config.toml
image_size = 96
crop_scale_min = 0.7
cutout = 0.4
num_classes = [11, 54, 120, 500]
norm_position = "pre"
drop_path = 0.1
patch_size = [12, 12]
width = 320
label_smoothing = 0.1
eps = 1e-08
adamw_lr_other_params = 0.00099
lr_schedule = "linear"
weight_decay = 0.1
Rows from block 9, named by matrix and row number. Rows with one number belong to one neuron. Each number is 50 + 10 x the weight over its row's rms, rounded and kept within 0 to 99. All counts start at 0. After the name is the row's rms in percent of the matrix's.
# gate: MLP gate (model.blocks.9.mlp.gate.weight, 960x320), inputs 0-63
# fc1: MLP up (model.blocks.9.mlp.fc1.weight, 960x320), inputs 0-63
# fc2: MLP down (model.blocks.9.mlp.fc2.weight, 320x960, transposed), outputs 0-63
gate.783 092:65 32 45 56 44 54 33 53 62 49 66 44 41 45 55 50 49 42 62 55 62 56 50 52 44 46 64 74 69 57 39 51 54 37 52 56 42 53 88 62 47 40 49 59 45 42 50 45 44 57 59 45 49 51 58 63 56 57 55 45 50 74 46 29
fc1.783 096:44 63 65 39 53 70 52 52 50 38 49 51 47 25 58 43 54 56 56 59 43 56 33 54 72 47 37 48 41 41 56 55 44 39 39 57 60 56 55 59 60 42 59 43 53 52 60 65 48 60 36 61 60 55 42 55 51 37 60 44 43 42 44 54
fc2.783 102:39 46 71 56 52 49 63 53 41 59 35 57 50 52 58 51 63 40 42 59 68 40 58 45 46 41 49 63 52 57 58 45 53 47 35 40 48 40 45 49 42 52 48 44 48 54 57 45 71 32 51 42 38 39 40 54 49 26 34 55 46 55 70 56
gate.784 099:56 20 37 51 62 49 63 47 49 46 48 66 44 48 47 62 53 53 41 61 47 62 45 49 49 62 45 43 53 75 48 53 41 41 59 51 42 57 52 52 50 51 46 48 55 78 59 65 41 49 48 39 59 45 46 60 52 57 42 39 53 57 59 44
fc1.784 102:68 53 57 45 52 46 37 59 47 53 62 32 37 52 69 40 51 38 56 41 51 54 60 51 45 58 62 33 41 45 59 65 32 63 36 32 48 47 44 46 52 50 56 53 56 62 46 57 55 43 56 54 62 34 57 53 54 78 50 46 58 58 39 52
fc2.784 101:51 55 52 47 56 55 37 59 47 37 55 58 61 58 45 53 58 61 29 60 58 49 74 48 36 39 32 56 48 65 45 58 63 47 66 39 40 59 56 48 55 48 71 33 25 43 53 41 58 50 57 43 42 59 39 51 47 36 60 70 33 32 44 40
gate.785 100:45 38 62 69 52 73 46 57 49 53 60 58 56 58 70 54 47 53 52 49 48 49 50 52 29 59 36 37 38 38 55 48 69 35 70 41 45 41 60 28 51 34 62 57 59 42 62 37 46 46 61 49 56 49 67 74 40 53 68 56 56 60 57 43
fc1.785 101:22 46 35 52 41 46 65 47 56 50 48 57 43 38 61 62 50 43 54 57 45 40 57 50 56 45 43 42 47 57 73 53 52 46 64 50 49 61 44 66 72 47 58 62 51 59 50 43 43 61 43 70 66 52 39 36 47 43 49 46 60 43 47 57
fc2.785 097:52 63 56 47 47 55 42 48 37 52 48 49 53 63 37 61 43 44 73 54 69 54 51 55 58 54 65 46 49 57 49 44 43 59 54 61 71 35 62 46 39 43 48 48 51 60 43 52 60 50 56 52 56 47 53 44 65 55 51 53 57 58 51 35
gate.786 102:51 44 39 78 39 40 38 58 53 40 60 42 47 42 70 41 54 61 46 52 65 32 29 55 60 52 43 63 49 49 55 60 46 80 48 55 49 50 46 46 57 60 50 47 45 47 60 45 50 60 60 45 51 51 46 48 59 44 48 40 37 60 57 41
fc1.786 101:37 63 48 58 36 44 61 52 58 66 33 43 69 45 52 41 53 46 44 26 55 63 51 47 38 38 67 50 47 55 58 60 55 47 63 48 33 44 37 43 54 52 46 58 55 56 50 47 52 51 50 52 61 48 61 47 51 42 44 40 56 57 26 55
fc2.786 094:41 73 62 29 64 59 52 42 56 40 47 58 55 57 61 60 55 52 43 37 40 56 50 54 71 52 56 43 35 35 34 40 54 58 57 51 44 32 38 47 63 43 42 46 60 57 51 51 61 49 58 51 55 61 46 62 46 31 43 35 40 52 50 52
gate.787 106:42 64 58 53 53 43 41 55 26 47 24 58 40 61 66 41 43 41 41 31 54 41 56 32 58 41 73 52 36 46 53 33 52 50 65 47 56 47 57 56 36 33 62 57 50 36 45 64 50 43 60 51 47 46 39 45 42 71 47 40 34 46 65 47
fc1.787 107:52 54 49 45 51 64 55 31 49 41 61 38 62 48 35 54 44 44 56 57 70 35 48 51 27 34 63 50 38 52 49 47 53 49 59 72 41 37 54 54 67 43 38 56 47 51 52 67 39 46 38 57 63 30 50 49 61 37 51 41 66 58 59 36
fc2.787 094:37 52 40 45 56 65 63 40 67 60 33 47 68 38 38 62 57 58 46 42 45 57 68 44 47 52 50 62 47 46 51 47 47 47 36 43 71 70 26 55 55 48 44 48 54 46 45 52 54 61 43 53 55 43 38 61 45 44 52 65 57 54 47 54
gate.788 106:49 54 55 37 53 75 47 54 50 38 48 51 39 52 26 34 59 48 67 63 55 34 59 61 66 44 29 45 57 40 38 45 57 59 55 54 38 38 44 53 61 57 52 60 37 54 41 47 44 46 49 64 40 94 53 45 44 28 45 48 41 53 53 63
fc1.788 105:35 54 58 64 36 71 44 45 50 51 53 48 48 61 39 60 54 53 55 43 44 42 39 53 51 46 51 57 61 35 36 47 40 44 54 58 49 47 62 28 60 50 53 57 37 45 46 63 46 49 55 57 30 38 64 50 43 67 23 46 53 44 55 50
fc2.788 099:41 46 59 76 45 56 52 56 51 58 54 60 57 42 54 26 31 47 59 55 57 50 45 50 52 58 63 38 38 41 49 49 73 26 56 57 57 49 28 63 50 44 67 54 43 56 51 34 52 77 34 53 52 49 39 47 41 59 38 42 66 51 54 57
gate.789 107:34 42 60 34 56 53 38 50 58 51 35 59 52 41 60 42 54 39 47 49 62 46 48 51 64 46 44 61 47 71 56 51 53 43 43 58 56 41 46 46 52 46 61 44 69 55 56 33 50 73 42 43 44 60 77 39 52 44 43 54 53 48 54 42
fc1.789 109:53 32 74 42 57 45 53 49 56 45 55 65 46 29 53 57 45 44 57 54 31 60 56 57 47 53 46 47 69 55 60 68 41 53 64 43 43 36 66 53 54 31 37 68 46 44 52 50 43 47 62 40 47 38 44 55 46 52 45 48 63 47 55 58
fc2.789 106:55 41 45 57 34 49 59 47 38 47 19 36 44 37 43 51 54 49 64 50 34 48 50 49 61 48 37 57 65 40 56 53 57 63 48 44 44 53 42 54 22 82 58 49 62 50 43 58 48 46 53 40 52 45 48 46 50 35 71 45 77 61 65 59
gate.790 099:38 49 27 46 50 65 72 34 64 50 53 62 64 57 55 52 45 65 53 61 48 46 76 49 43 46 51 54 37 48 37 51 54 65 58 64 40 50 48 58 38 42 51 47 52 39 35 68 49 51 51 34 53 51 51 58 37 44 58 48 45 55 65 49
fc1.790 100:25 55 57 47 35 40 47 39 46 46 64 53 39 39 43 52 61 61 56 46 28 53 65 56 56 42 52 36 50 32 55 43 51 40 56 51 33 49 56 47 33 43 29 56 46 54 50 41 34 74 56 50 59 60 30 56 28 53 43 47 65 40 50 41
fc2.790 105:46 39 29 51 43 60 46 46 40 42 43 57 43 41 51 45 58 44 75 52 49 56 56 57 53 47 68 52 54 38 69 48 59 55 49 72 58 39 53 37 43 48 36 61 51 43 49 50 37 56 52 55 31 59 55 63 48 46 46 42 58 55 41 56
gate.791 102:49 56 50 42 61 63 37 38 30 71 52 57 70 57 41 54 54 52 35 42 48 35 42 59 58 53 45 46 36 17 46 42 44 68 56 55 44 69 52 34 52 35 38 49 40 40 40 51 47 36 37 48 47 54 50 49 62 54 19 42 47 66 47 42
fc1.791 104:44 48 42 41 56 67 57 58 55 42 63 47 30 60 44 44 49 57 20 34 42 42 60 65 57 60 56 46 53 44 59 38 47 57 59 50 50 39 35 46 64 60 51 52 53 38 46 32 51 67 76 56 34 46 47 51 56 54 65 49 54 53 58 57
fc2.791 101:58 46 59 30 62 42 49 52 55 42 53 36 50 44 49 33 28 50 47 48 63 55 44 63 37 69 51 45 41 43 48 41 56 41 57 54 55 48 38 44 42 43 46 67 63 61 69 37 46 59 46 58 41 45 48 52 46 57 52 58 51 45 52 62
gate.792 101:55 46 47 49 35 45 58 63 48 49 42 53 34 53 66 40 71 67 49 56 47 47 71 53 46 62 43 43 74 50 36 49 39 31 57 52 43 32 42 39 43 51 59 60 49 41 65 62 43 36 47 43 39 57 44 34 51 56 41 38 50 57 46 49
fc1.792 100:44 26 49 55 44 47 42 50 61 51 56 60 56 52 50 38 55 57 45 57 61 42 53 28 35 61 53 62 37 39 61 48 59 43 61 48 48 50 52 45 54 62 44 52 58 43 53 41 33 38 60 59 45 52 33 66 50 47 60 53 64 50 60 76
fc2.792 097:43 53 52 44 37 42 70 20 56 40 40 53 50 68 34 51 54 52 41 42 50 62 47 51 39 58 45 55 37 36 44 44 39 48 32 46 61 62 36 51 56 49 69 61 46 48 60 42 42 56 42 48 34 63 64 68 66 46 60 57 53 35 49 52
gate.793 098:32 56 57 43 40 38 52 38 54 36 41 46 47 49 51 28 71 51 46 52 55 57 69 48 65 47 50 41 40 64 56 29 58 38 54 49 39 48 52 54 57 45 43 37 56 29 57 66 64 49 60 57 59 51 55 39 49 57 59 54 46 49 55 52
fc1.793 104:51 55 48 57 58 53 61 58 41 54 54 80 70 48 52 55 62 39 34 52 46 41 31 45 64 68 59 64 30 54 53 52 60 53 51 53 58 56 31 51 42 35 44 59 40 57 58 39 41 50 55 55 53 61 42 77 55 25 67 63 55 41 43 32
fc2.793 102:56 52 56 41 55 55 45 60 46 48 42 55 61 40 40 46 44 59 48 36 59 63 33 49 44 43 58 42 59 63 58 44 51 47 59 67 43 80 54 33 54 38 36 47 49 59 46 46 56 37 43 58 60 46 76 51 39 58 46 47 46 46 52 33
gate.794 105:54 47 53 54 39 67 47 68 45 37 61 45 65 43 34 70 44 52 40 59 48 56 60 54 48 45 33 58 52 58 36 46 58 56 41 51 58 42 58 44 38 58 40 49 60 39 43 51 43 53 51 47 55 51 46 51 54 73 50 60 51 45 39 35
fc1.794 101:47 55 57 48 54 55 34 60 46 33 57 37 45 62 44 62 58 48 26 53 61 61 46 54 53 55 42 55 49 39 37 30 54 30 36 62 67 58 49 51 32 54 51 42 58 40 44 69 55 54 56 43 46 57 42 47 34 47 70 54 39 55 38 42
fc2.794 098:57 57 55 65 67 55 66 39 43 53 39 64 59 44 48 32 65 57 44 57 59 51 17 54 41 41 52 61 52 58 70 60 43 65 54 47 52 43 48 54 33 51 53 55 55 53 50 82 58 49 37 48 33 53 41 41 51 58 43 59 56 53 35 63
gate.795 099:43 44 40 35 55 62 65 42 50 56 37 48 42 52 58 60 50 64 60 48 39 48 69 54 50 53 33 64 64 55 44 59 48 53 65 62 63 61 57 48 47 63 46 61 58 42 61 44 55 57 33 49 58 51 37 55 34 63 66 66 47 32 67 50
fc1.795 101:33 64 71 57 53 59 28 32 65 57 77 61 62 48 45 51 51 37 53 60 50 57 39 39 61 51 57 57 42 60 63 59 37 40 46 50 64 59 26 63 50 51 57 56 53 59 46 38 49 60 57 58 45 40 61 53 53 55 50 44 59 36 25 46
fc2.795 100:54 53 60 50 42 58 62 53 66 54 37 47 48 52 45 53 52 67 53 34 31 59 72 49 29 45 62 55 38 39 29 75 55 45 69 54 45 42 66 57 36 68 57 48 52 51 37 31 43 50 59 32 34 53 60 60 43 63 45 65 45 51 37 33
gate.796 099:46 65 45 59 55 36 59 48 60 57 46 68 68 51 51 50 30 66 54 72 36 55 36 42 34 38 45 61 52 52 51 60 59 70 40 46 57 64 60 36 40 63 58 56 62 46 47 54 43 59 38 45 31 48 65 52 61 61 59 42 47 49 59 52
fc1.796 098:61 48 51 30 64 43 39 63 50 54 41 48 60 76 29 54 51 47 62 50 40 55 55 58 49 33 57 71 39 49 43 42 45 53 65 46 45 66 56 52 46 68 68 57 56 59 35 51 50 38 57 59 45 53 36 41 39 45 52 55 53 25 57 63
fc2.796 104:45 30 55 39 42 52 49 60 38 52 46 70 39 68 53 60 38 42 45 24 52 60 58 38 55 57 46 36 37 35 52 51 51 61 61 51 50 43 60 54 30 43 52 41 64 44 54 51 49 32 54 38 70 36 52 39 58 53 37 42 50 46 57 55
gate.797 094:62 47 61 34 68 55 55 40 63 38 62 45 55 49 55 33 47 40 43 47 73 41 40 47 57 59 44 44 67 58 49 43 46 70 45 63 50 61 47 57 47 50 45 51 50 50 51 48 17 57 58 58 43 61 38 47 46 60 54 34 58 44 56 52
fc1.797 096:53 60 58 47 39 46 41 56 30 47 58 40 53 62 50 53 45 43 68 50 41 50 56 50 34 52 52 44 32 50 53 56 27 52 53 55 34 56 75 41 52 60 34 50 43 50 57 45 40 38 57 39 54 47 58 53 61 45 51 35 67 50 71 31
fc2.797 100:45 61 62 52 40 59 40 46 34 53 41 43 51 58 45 42 24 54 40 53 77 52 54 44 66 63 50 75 63 48 72 61 72 47 43 33 54 56 41 67 56 62 55 43 56 56 46 50 39 61 47 44 25 44 41 47 56 40 37 22 58 44 60 61
gate.798 103:71 45 55 47 35 38 49 50 46 48 47 41 47 54 58 73 64 48 62 48 43 64 53 42 43 43 39 59 61 18 36 47 55 37 41 49 52 48 44 53 59 56 45 65 38 46 25 55 43 53 47 48 59 40 47 61 47 51 54 65 56 33 43 45
fc1.798 100:49 45 44 31 63 52 44 43 64 51 55 61 35 54 60 70 53 54 44 56 57 48 62 46 60 35 42 64 50 50 40 41 53 48 48 48 40 36 56 55 54 49 58 40 53 40 30 65 33 46 38 64 62 67 50 56 52 48 45 45 40 42 69 33
fc2.798 103:69 58 59 50 54 43 61 57 58 40 54 52 41 45 64 52 73 42 63 53 58 46 55 57 38 72 50 40 31 52 46 39 28 53 48 66 42 42 61 49 42 29 52 52 52 49 65 48 48 45 51 43 46 51 35 32 45 67 58 48 69 56 46 50
gate.799 101:56 33 39 60 42 65 43 40 41 67 67 63 42 55 37 48 58 69 72 51 63 54 59 47 47 46 52 49 42 67 55 51 70 40 49 48 39 59 68 34 47 46 44 54 60 45 54 64 49 49 40 45 57 53 62 61 65 39 51 53 53 55 64 43
fc1.799 100:50 53 31 55 46 59 58 63 58 38 50 49 59 48 37 33 50 47 50 57 50 51 42 40 33 50 66 41 55 41 55 36 54 53 67 58 35 42 48 55 58 44 53 49 66 43 46 51 59 52 53 43 34 44 39 53 68 63 45 60 62 50 39 46
fc2.799 099:45 48 33 53 64 41 65 53 40 55 59 49 64 42 48 35 38 31 47 37 20 42 55 47 48 45 41 46 59 60 45 40 71 60 46 53 56 64 55 41 54 53 60 73 60 48 54 57 36 48 56 61 54 61 34 56 64 27 38 42 45 48 36 35
gate.800 103:57 51 55 53 60 53 48 55 38 57 48 55 39 58 50 54 59 45 48 58 34 57 63 30 42 55 61 67 51 57 60 48 49 45 42 45 53 55 48 39 41 56 50 71 62 40 29 28 57 38 61 53 40 40 62 72 56 35 55 43 44 41 53 57
fc1.800 102:40 53 55 42 57 50 45 52 69 41 41 36 61 62 63 28 65 36 47 69 68 61 60 60 43 42 43 39 36 48 59 48 48 49 50 53 53 44 59 40 47 61 51 33 51 46 44 57 70 43 44 47 59 58 42 53 30 58 53 45 45 63 57 50
fc2.800 102:55 48 58 60 66 49 65 39 57 38 61 60 48 66 49 59 36 31 43 40 47 53 63 52 52 51 54 57 50 46 43 34 37 34 52 69 60 50 52 44 44 47 57 57 50 61 57 52 51 69 20 38 57 50 45 64 50 70 52 71 47 53 34 53
gate.801 102:61 46 31 48 40 62 48 45 56 58 59 39 54 78 53 31 52 45 49 58 40 49 54 70 62 47 50 44 58 46 68 51 61 48 47 52 39 44 50 72 45 48 45 45 54 45 64 41 58 45 55 55 47 49 48 50 44 65 47 45 70 34 72 46
fc1.801 099:35 57 37 67 46 46 48 47 41 47 65 49 44 39 32 48 57 50 63 47 64 45 50 41 53 49 35 46 47 47 58 46 48 55 60 45 39 36 43 46 52 49 26 45 53 57 38 60 59 43 37 59 50 23 47 43 52 47 29 55 61 29 48 53
fc2.801 097:57 46 45 48 53 57 45 36 55 58 46 29 56 37 40 47 54 44 39 34 59 34 53 53 49 47 41 55 58 50 61 50 31 74 52 56 32 54 56 44 58 55 50 59 56 26 51 47 49 86 52 56 47 41 56 55 52 43 60 42 70 54 47 51
gate.802 106:51 49 49 54 39 61 40 67 44 43 64 59 57 32 33 58 57 48 30 43 47 42 64 29 51 49 40 50 52 46 35 40 60 63 48 41 49 60 47 50 51 42 40 49 45 46 41 57 80 49 71 51 49 50 35 48 56 56 45 36 37 60 43 50
fc1.802 100:55 60 43 46 62 74 60 64 28 41 47 53 53 48 46 53 73 53 40 57 53 57 67 43 43 48 56 38 49 60 21 55 65 36 52 53 55 61 48 64 48 51 45 58 36 48 41 36 61 41 57 60 54 43 54 58 43 42 52 38 45 47 51 64
fc2.802 101:42 57 49 51 40 51 34 67 51 48 62 59 63 27 52 44 39 46 63 46 56 50 61 54 30 53 42 54 53 58 64 38 60 67 45 60 47 53 27 50 52 28 53 55 53 51 41 49 54 52 63 33 52 63 57 60 46 55 59 32 48 56 59 50
gate.803 098:61 51 76 38 41 41 55 34 43 57 45 49 48 65 51 61 49 51 46 59 39 36 21 54 51 64 38 55 45 60 58 43 46 55 64 54 56 64 27 65 69 57 39 55 45 48 46 38 50 66 77 44 70 51 66 47 36 57 37 44 51 50 57 34
fc1.803 105:50 49 27 45 38 42 56 60 60 48 55 56 54 55 44 46 65 52 50 36 70 66 54 53 45 66 39 43 34 52 48 56 73 60 45 62 51 41 52 38 46 55 62 59 58 48 62 50 64 44 61 52 44 47 46 63 65 35 63 32 35 57 67 49
fc2.803 102:36 53 57 42 28 48 33 57 75 45 48 54 53 43 54 41 40 39 49 56 39 43 60 33 49 49 50 27 32 35 49 50 42 64 59 49 49 47 63 71 71 54 59 44 44 66 57 35 63 49 48 53 51 56 60 54 64 41 48 43 31 43 44 51
gate.804 103:59 57 48 42 62 43 48 49 47 32 33 64 58 41 58 49 47 46 41 56 49 32 50 59 46 52 52 59 38 51 51 53 50 46 55 55 46 42 53 36 26 49 63 57 61 43 64 35 35 44 51 39 52 45 44 56 54 44 41 26 49 36 46 28
fc1.804 103:62 51 42 62 56 25 36 52 28 49 50 49 48 50 47 54 47 34 61 54 55 49 47 48 66 62 31 43 51 59 58 62 25 53 86 71 32 41 46 38 63 65 54 40 57 72 60 43 56 42 26 50 39 41 57 53 53 45 64 46 60 64 45 33
fc2.804 102:37 42 55 25 53 57 51 33 40 57 52 44 34 47 53 44 30 58 50 58 58 41 51 53 42 66 54 53 53 33 64 42 64 45 49 64 58 47 47 38 45 44 31 40 45 49 33 52 28 61 52 56 41 51 52 43 59 64 45 40 35 30 51 46
gate.805 100:47 61 42 59 59 57 38 53 42 58 45 50 61 51 51 49 51 49 59 46 59 56 48 40 55 61 62 56 52 37 50 45 53 35 38 49 40 49 62 39 54 59 61 33 43 36 53 45 31 25 42 49 75 49 52 49 43 71 46 53 62 49 54 41
fc1.805 103:52 63 58 63 44 48 49 45 45 39 35 56 65 45 53 40 45 47 57 44 54 49 54 58 30 57 50 43 57 54 52 53 52 50 60 53 63 25 48 67 56 57 49 49 51 49 20 48 50 38 45 38 43 51 63 57 40 61 52 60 42 44 68 49
fc2.805 108:55 49 49 58 47 50 44 67 47 60 57 43 42 66 43 36 58 75 58 68 47 65 48 42 55 40 38 49 25 54 45 47 29 52 31 60 26 48 28 40 53 60 31 69 36 74 42 47 47 39 59 59 49 51 55 35 38 55 38 59 44 47 52 42
gate.806 103:51 36 53 44 63 53 58 55 40 45 45 46 49 54 34 46 55 43 45 69 61 55 47 59 51 21 47 26 54 50 33 60 67 55 62 68 49 49 38 68 45 49 57 30 45 52 45 46 55 62 56 36 69 41 51 47 35 44 40 51 58 48 63 67
fc1.806 105:43 38 37 70 44 64 53 63 50 49 52 55 50 52 47 44 43 56 34 37 34 43 39 52 58 36 50 64 59 47 73 45 51 24 56 38 78 32 47 42 58 49 54 62 30 65 50 38 52 55 39 59 44 61 41 50 65 44 58 64 44 37 60 53
fc2.806 101:42 44 38 52 41 46 73 53 70 54 51 48 41 57 39 58 57 49 42 47 55 46 59 51 52 48 56 45 51 75 44 37 41 46 48 43 62 58 43 47 50 46 66 52 50 47 27 54 58 37 43 50 55 48 60 22 59 58 59 64 62 60 33 48
gate.807 106:54 62 50 53 45 53 64 60 53 52 70 61 51 52 51 50 32 50 46 43 39 62 48 44 43 30 43 59 42 59 48 55 76 53 37 45 45 50 52 49 60 50 64 48 61 45 60 47 57 33 56 29 34 50 59 57 34 56 43 52 44 47 48 47
fc1.807 104:54 38 48 61 39 55 42 49 45 61 50 53 56 54 60 57 62 69 57 69 39 57 56 57 59 57 54 60 65 38 51 20 54 37 59 51 37 50 39 43 56 53 32 53 38 40 44 55 50 33 53 46 51 61 71 65 71 51 58 52 34 53 56 32
fc2.807 100:52 47 42 60 58 62 54 46 47 42 55 46 52 48 53 44 52 72 64 51 43 47 49 50 61 42 59 43 61 45 58 58 46 55 62 61 53 47 52 43 50 48 61 52 59 58 47 56 52 53 42 58 40 72 16 50 30 36 56 49 36 55 43 41
gate.808 106:31 50 55 34 35 56 55 45 60 47 44 57 54 45 55 45 50 37 61 44 55 66 34 59 62 58 62 53 70 39 43 56 83 48 50 57 64 53 46 54 64 54 46 48 44 58 45 65 43 41 44 51 43 38 61 60 45 42 38 41 45 41 57 43
fc1.808 101:45 66 47 51 31 53 49 54 53 45 58 37 56 50 76 30 45 60 51 35 58 29 51 57 41 52 49 53 52 43 63 41 62 50 43 54 47 56 46 56 36 54 42 54 52 46 48 59 37 55 59 62 56 56 58 54 37 76 31 50 51 52 54 63
fc2.808 102:65 52 56 63 55 41 41 54 65 45 61 50 53 61 52 53 54 45 64 42 59 50 34 19 47 60 69 54 77 46 61 79 33 39 54 60 45 62 40 46 52 42 53 59 47 34 58 65 71 44 55 49 55 53 33 51 58 26 51 72 64 42 56 64
gate.809 106:51 47 37 43 57 55 35 67 63 38 67 58 53 44 39 58 47 51 56 50 58 50 38 53 44 65 46 30 46 60 47 58 58 58 47 64 33 59 41 29 59 50 54 57 41 62 44 41 46 53 48 49 67 50 27 44 49 39 41 34 59 60 54 67
fc1.809 107:42 52 45 61 41 55 47 56 54 42 61 47 38 48 33 59 61 47 54 46 41 49 38 32 52 47 47 53 44 44 53 50 54 70 46 58 60 52 56 47 42 49 44 60 63 38 52 47 46 58 51 54 45 50 51 40 46 36 34 53 58 63 66 44
fc2.809 108:43 58 54 50 34 79 41 33 59 44 48 51 44 38 46 61 42 57 59 49 32 45 66 36 55 58 39 52 43 46 59 47 49 53 51 49 58 54 47 52 38 37 61 51 50 73 48 70 40 35 62 45 38 58 53 49 65 43 54 52 57 53 49 42
gate.810 096:48 40 42 52 37 76 47 54 36 52 46 50 51 54 67 47 54 49 56 58 36 47 51 39 37 34 53 41 39 60 51 59 63 53 46 56 37 56 50 63 52 43 65 56 60 33 49 65 55 37 42 34 56 49 45 61 63 41 62 69 33 62 43 40
fc1.810 100:58 44 71 34 32 38 52 45 48 45 48 54 44 39 51 38 47 36 50 48 43 41 52 52 31 44 34 41 38 58 61 47 45 41 50 47 76 47 59 54 41 44 59 49 37 55 39 58 60 60 46 34 57 56 45 53 47 53 40 48 56 34 58 55
fc2.810 094:59 31 40 66 54 51 57 40 46 33 60 42 42 31 60 45 45 59 63 48 49 50 62 54 54 30 54 30 55 52 81 45 42 30 46 54 38 50 49 48 53 46 49 63 51 57 58 61 62 41 40 35 72 55 42 59 56 72 57 52 65 51 40 50
gate.811 102:29 71 56 36 50 48 29 50 54 45 44 37 58 60 71 58 60 36 29 45 57 57 44 36 66 53 51 65 44 66 51 47 53 74 52 51 45 60 51 45 70 60 39 44 55 36 35 56 46 39 60 45 42 52 44 28 42 44 65 59 43 56 62 49
fc1.811 103:39 55 63 48 46 49 52 56 62 61 71 57 60 48 49 49 37 52 44 38 40 56 61 46 54 55 50 51 47 62 57 60 43 26 43 31 59 31 37 43 49 59 40 63 52 50 58 52 44 63 67 61 43 58 46 50 64 65 53 49 42 48 58 40
fc2.811 100:44 68 39 62 51 43 64 54 44 50 32 32 38 47 50 33 48 51 42 43 56 39 52 53 46 41 44 36 70 49 65 48 44 54 61 61 36 47 46 54 52 52 53 65 38 47 56 41 44 42 51 65 58 50 58 64 40 36 40 42 60 33 55 48
gate.812 102:31 45 54 38 57 51 43 37 60 56 47 50 50 60 57 72 62 58 43 54 55 64 23 80 48 43 44 35 48 42 25 62 46 56 46 58 52 65 66 41 61 62 54 44 51 26 43 56 62 29 33 49 44 48 66 47 55 62 57 54 46 32 58 68
fc1.812 102:61 39 61 49 44 50 51 55 58 48 45 51 39 40 62 53 47 56 59 75 60 54 61 55 43 43 38 67 57 47 53 58 81 41 50 56 32 34 37 54 48 25 42 68 61 57 73 57 56 58 30 38 46 41 51 60 37 37 58 39 59 48 62 43
fc2.812 100:53 61 42 33 43 61 34 42 59 54 53 48 68 66 20 67 57 66 53 57 67 41 52 41 53 52 40 56 39 59 52 40 71 62 45 41 39 40 63 63 58 43 44 57 57 63 50 57 51 45 59 49 71 46 59 67 50 57 41 40 44 42 48 53
gate.813 099:61 61 49 59 59 67 46 36 56 53 63 53 44 47 38 50 43 51 63 39 47 59 59 26 49 45 50 43 57 45 49 46 56 60 59 53 41 51 41 54 50 50 55 40 63 65 59 53 62 63 49 42 47 60 46 48 34 58 36 48 59 39 70 48
fc1.813 106:61 53 44 30 65 49 37 57 70 53 62 47 58 48 54 50 56 58 56 43 51 50 81 45 59 48 50 33 68 54 45 51 55 38 36 41 43 45 36 66 52 37 32 59 46 53 49 64 45 48 57 56 64 47 44 46 60 72 44 56 34 24 44 48
fc2.813 103:56 64 53 37 49 48 65 48 60 48 28 57 50 38 55 44 45 47 54 46 48 47 28 55 45 54 60 51 73 55 36 23 54 67 33 54 62 53 54 64 51 56 37 30 56 54 52 50 46 45 63 41 41 50 41 55 45 63 53 52 64 49 44 55
gate.814 094:45 60 53 46 51 67 42 52 48 51 60 54 36 45 57 66 60 56 50 55 60 55 29 64 56 23 49 53 52 47 53 47 43 58 36 36 43 42 62 50 42 53 51 38 47 41 31 40 63 43 40 58 65 45 45 68 48 64 49 58 52 51 39 41
fc1.814 102:42 23 50 63 50 54 57 50 56 47 55 57 55 31 52 29 40 56 60 42 36 46 44 45 56 76 53 52 53 51 51 53 63 57 57 37 56 57 28 61 39 37 57 57 52 46 54 61 54 63 44 47 38 51 66 33 54 41 52 63 50 58 70 58
fc2.814 103:62 55 45 60 63 52 34 62 68 46 40 47 24 51 69 48 40 55 51 48 56 64 33 57 58 36 56 65 50 61 46 41 46 33 41 31 55 53 57 55 43 47 52 59 29 44 42 47 55 48 51 44 58 53 56 67 53 51 40 35 53 49 67 37
gate.815 099:36 52 44 41 69 84 61 48 56 50 42 29 49 60 46 63 50 51 46 50 49 53 41 62 47 49 46 49 42 50 44 49 57 50 31 47 31 58 70 49 51 31 72 37 47 62 47 36 43 44 42 43 36 54 58 66 53 65 29 53 51 64 55 57
fc1.815 104:54 51 52 53 47 58 44 62 56 44 57 52 38 60 46 52 38 46 67 62 57 69 48 39 70 36 69 54 41 41 48 49 53 48 65 39 42 61 54 39 41 50 34 47 46 47 61 60 41 31 38 36 57 47 59 67 37 62 40 53 64 49 49 58
fc2.815 099:48 42 61 48 39 41 61 43 48 56 39 58 44 57 49 40 51 54 59 54 54 55 77 39 53 59 55 44 49 48 57 55 47 62 59 39 57 59 49 49 54 52 35 71 55 51 47 49 47 36 60 29 51 45 63 53 44 46 56 47 54 58 55 43
gate.816 107:33 80 44 59 59 43 54 47 49 43 53 28 62 55 75 65 53 34 58 53 61 44 49 64 52 59 48 49 32 34 71 66 62 44 58 42 52 52 39 34 37 57 49 62 47 58 53 51 60 46 52 56 48 43 33 60 61 51 30 64 41 31 40 48
fc1.816 106:53 62 46 39 57 40 44 38 65 41 47 51 61 41 52 32 39 48 55 42 58 56 60 49 56 39 57 40 56 53 58 36 47 52 54 60 39 45 45 62 48 53 44 47 28 44 47 46 40 41 55 52 47 45 36 68 50 37 50 65 53 48 36 44
fc2.816 100:48 51 63 41 67 66 50 53 43 54 55 38 55 56 40 53 45 38 48 49 50 49 63 72 53 51 40 50 59 54 69 61 37 49 27 69 61 56 48 50 53 50 44 58 56 59 52 76 58 44 31 43 52 57 44 60 68 61 51 53 56 59 54 51
gate.817 104:63 52 50 39 51 52 38 50 37 44 42 46 76 60 62 54 51 56 38 40 60 60 54 65 69 42 66 34 47 52 52 34 56 55 44 36 42 52 62 66 42 49 52 57 36 42 53 47 22 43 47 49 35 50 51 36 71 55 56 57 45 36 40 40
fc1.817 100:71 48 46 70 48 59 33 44 45 39 65 47 41 36 49 47 53 31 40 36 58 52 55 57 49 59 37 57 26 43 59 50 48 50 54 53 60 54 41 56 42 59 68 42 45 50 54 67 63 54 42 53 43 37 49 36 55 52 49 34 46 72 60 47
fc2.817 097:54 48 55 52 71 53 58 50 62 60 69 51 43 39 35 49 27 42 51 54 57 64 57 34 66 65 56 30 55 50 54 59 72 51 63 61 38 54 60 55 59 42 37 50 55 52 44 70 48 54 65 52 33 54 48 35 49 64 50 55 48 45 54 39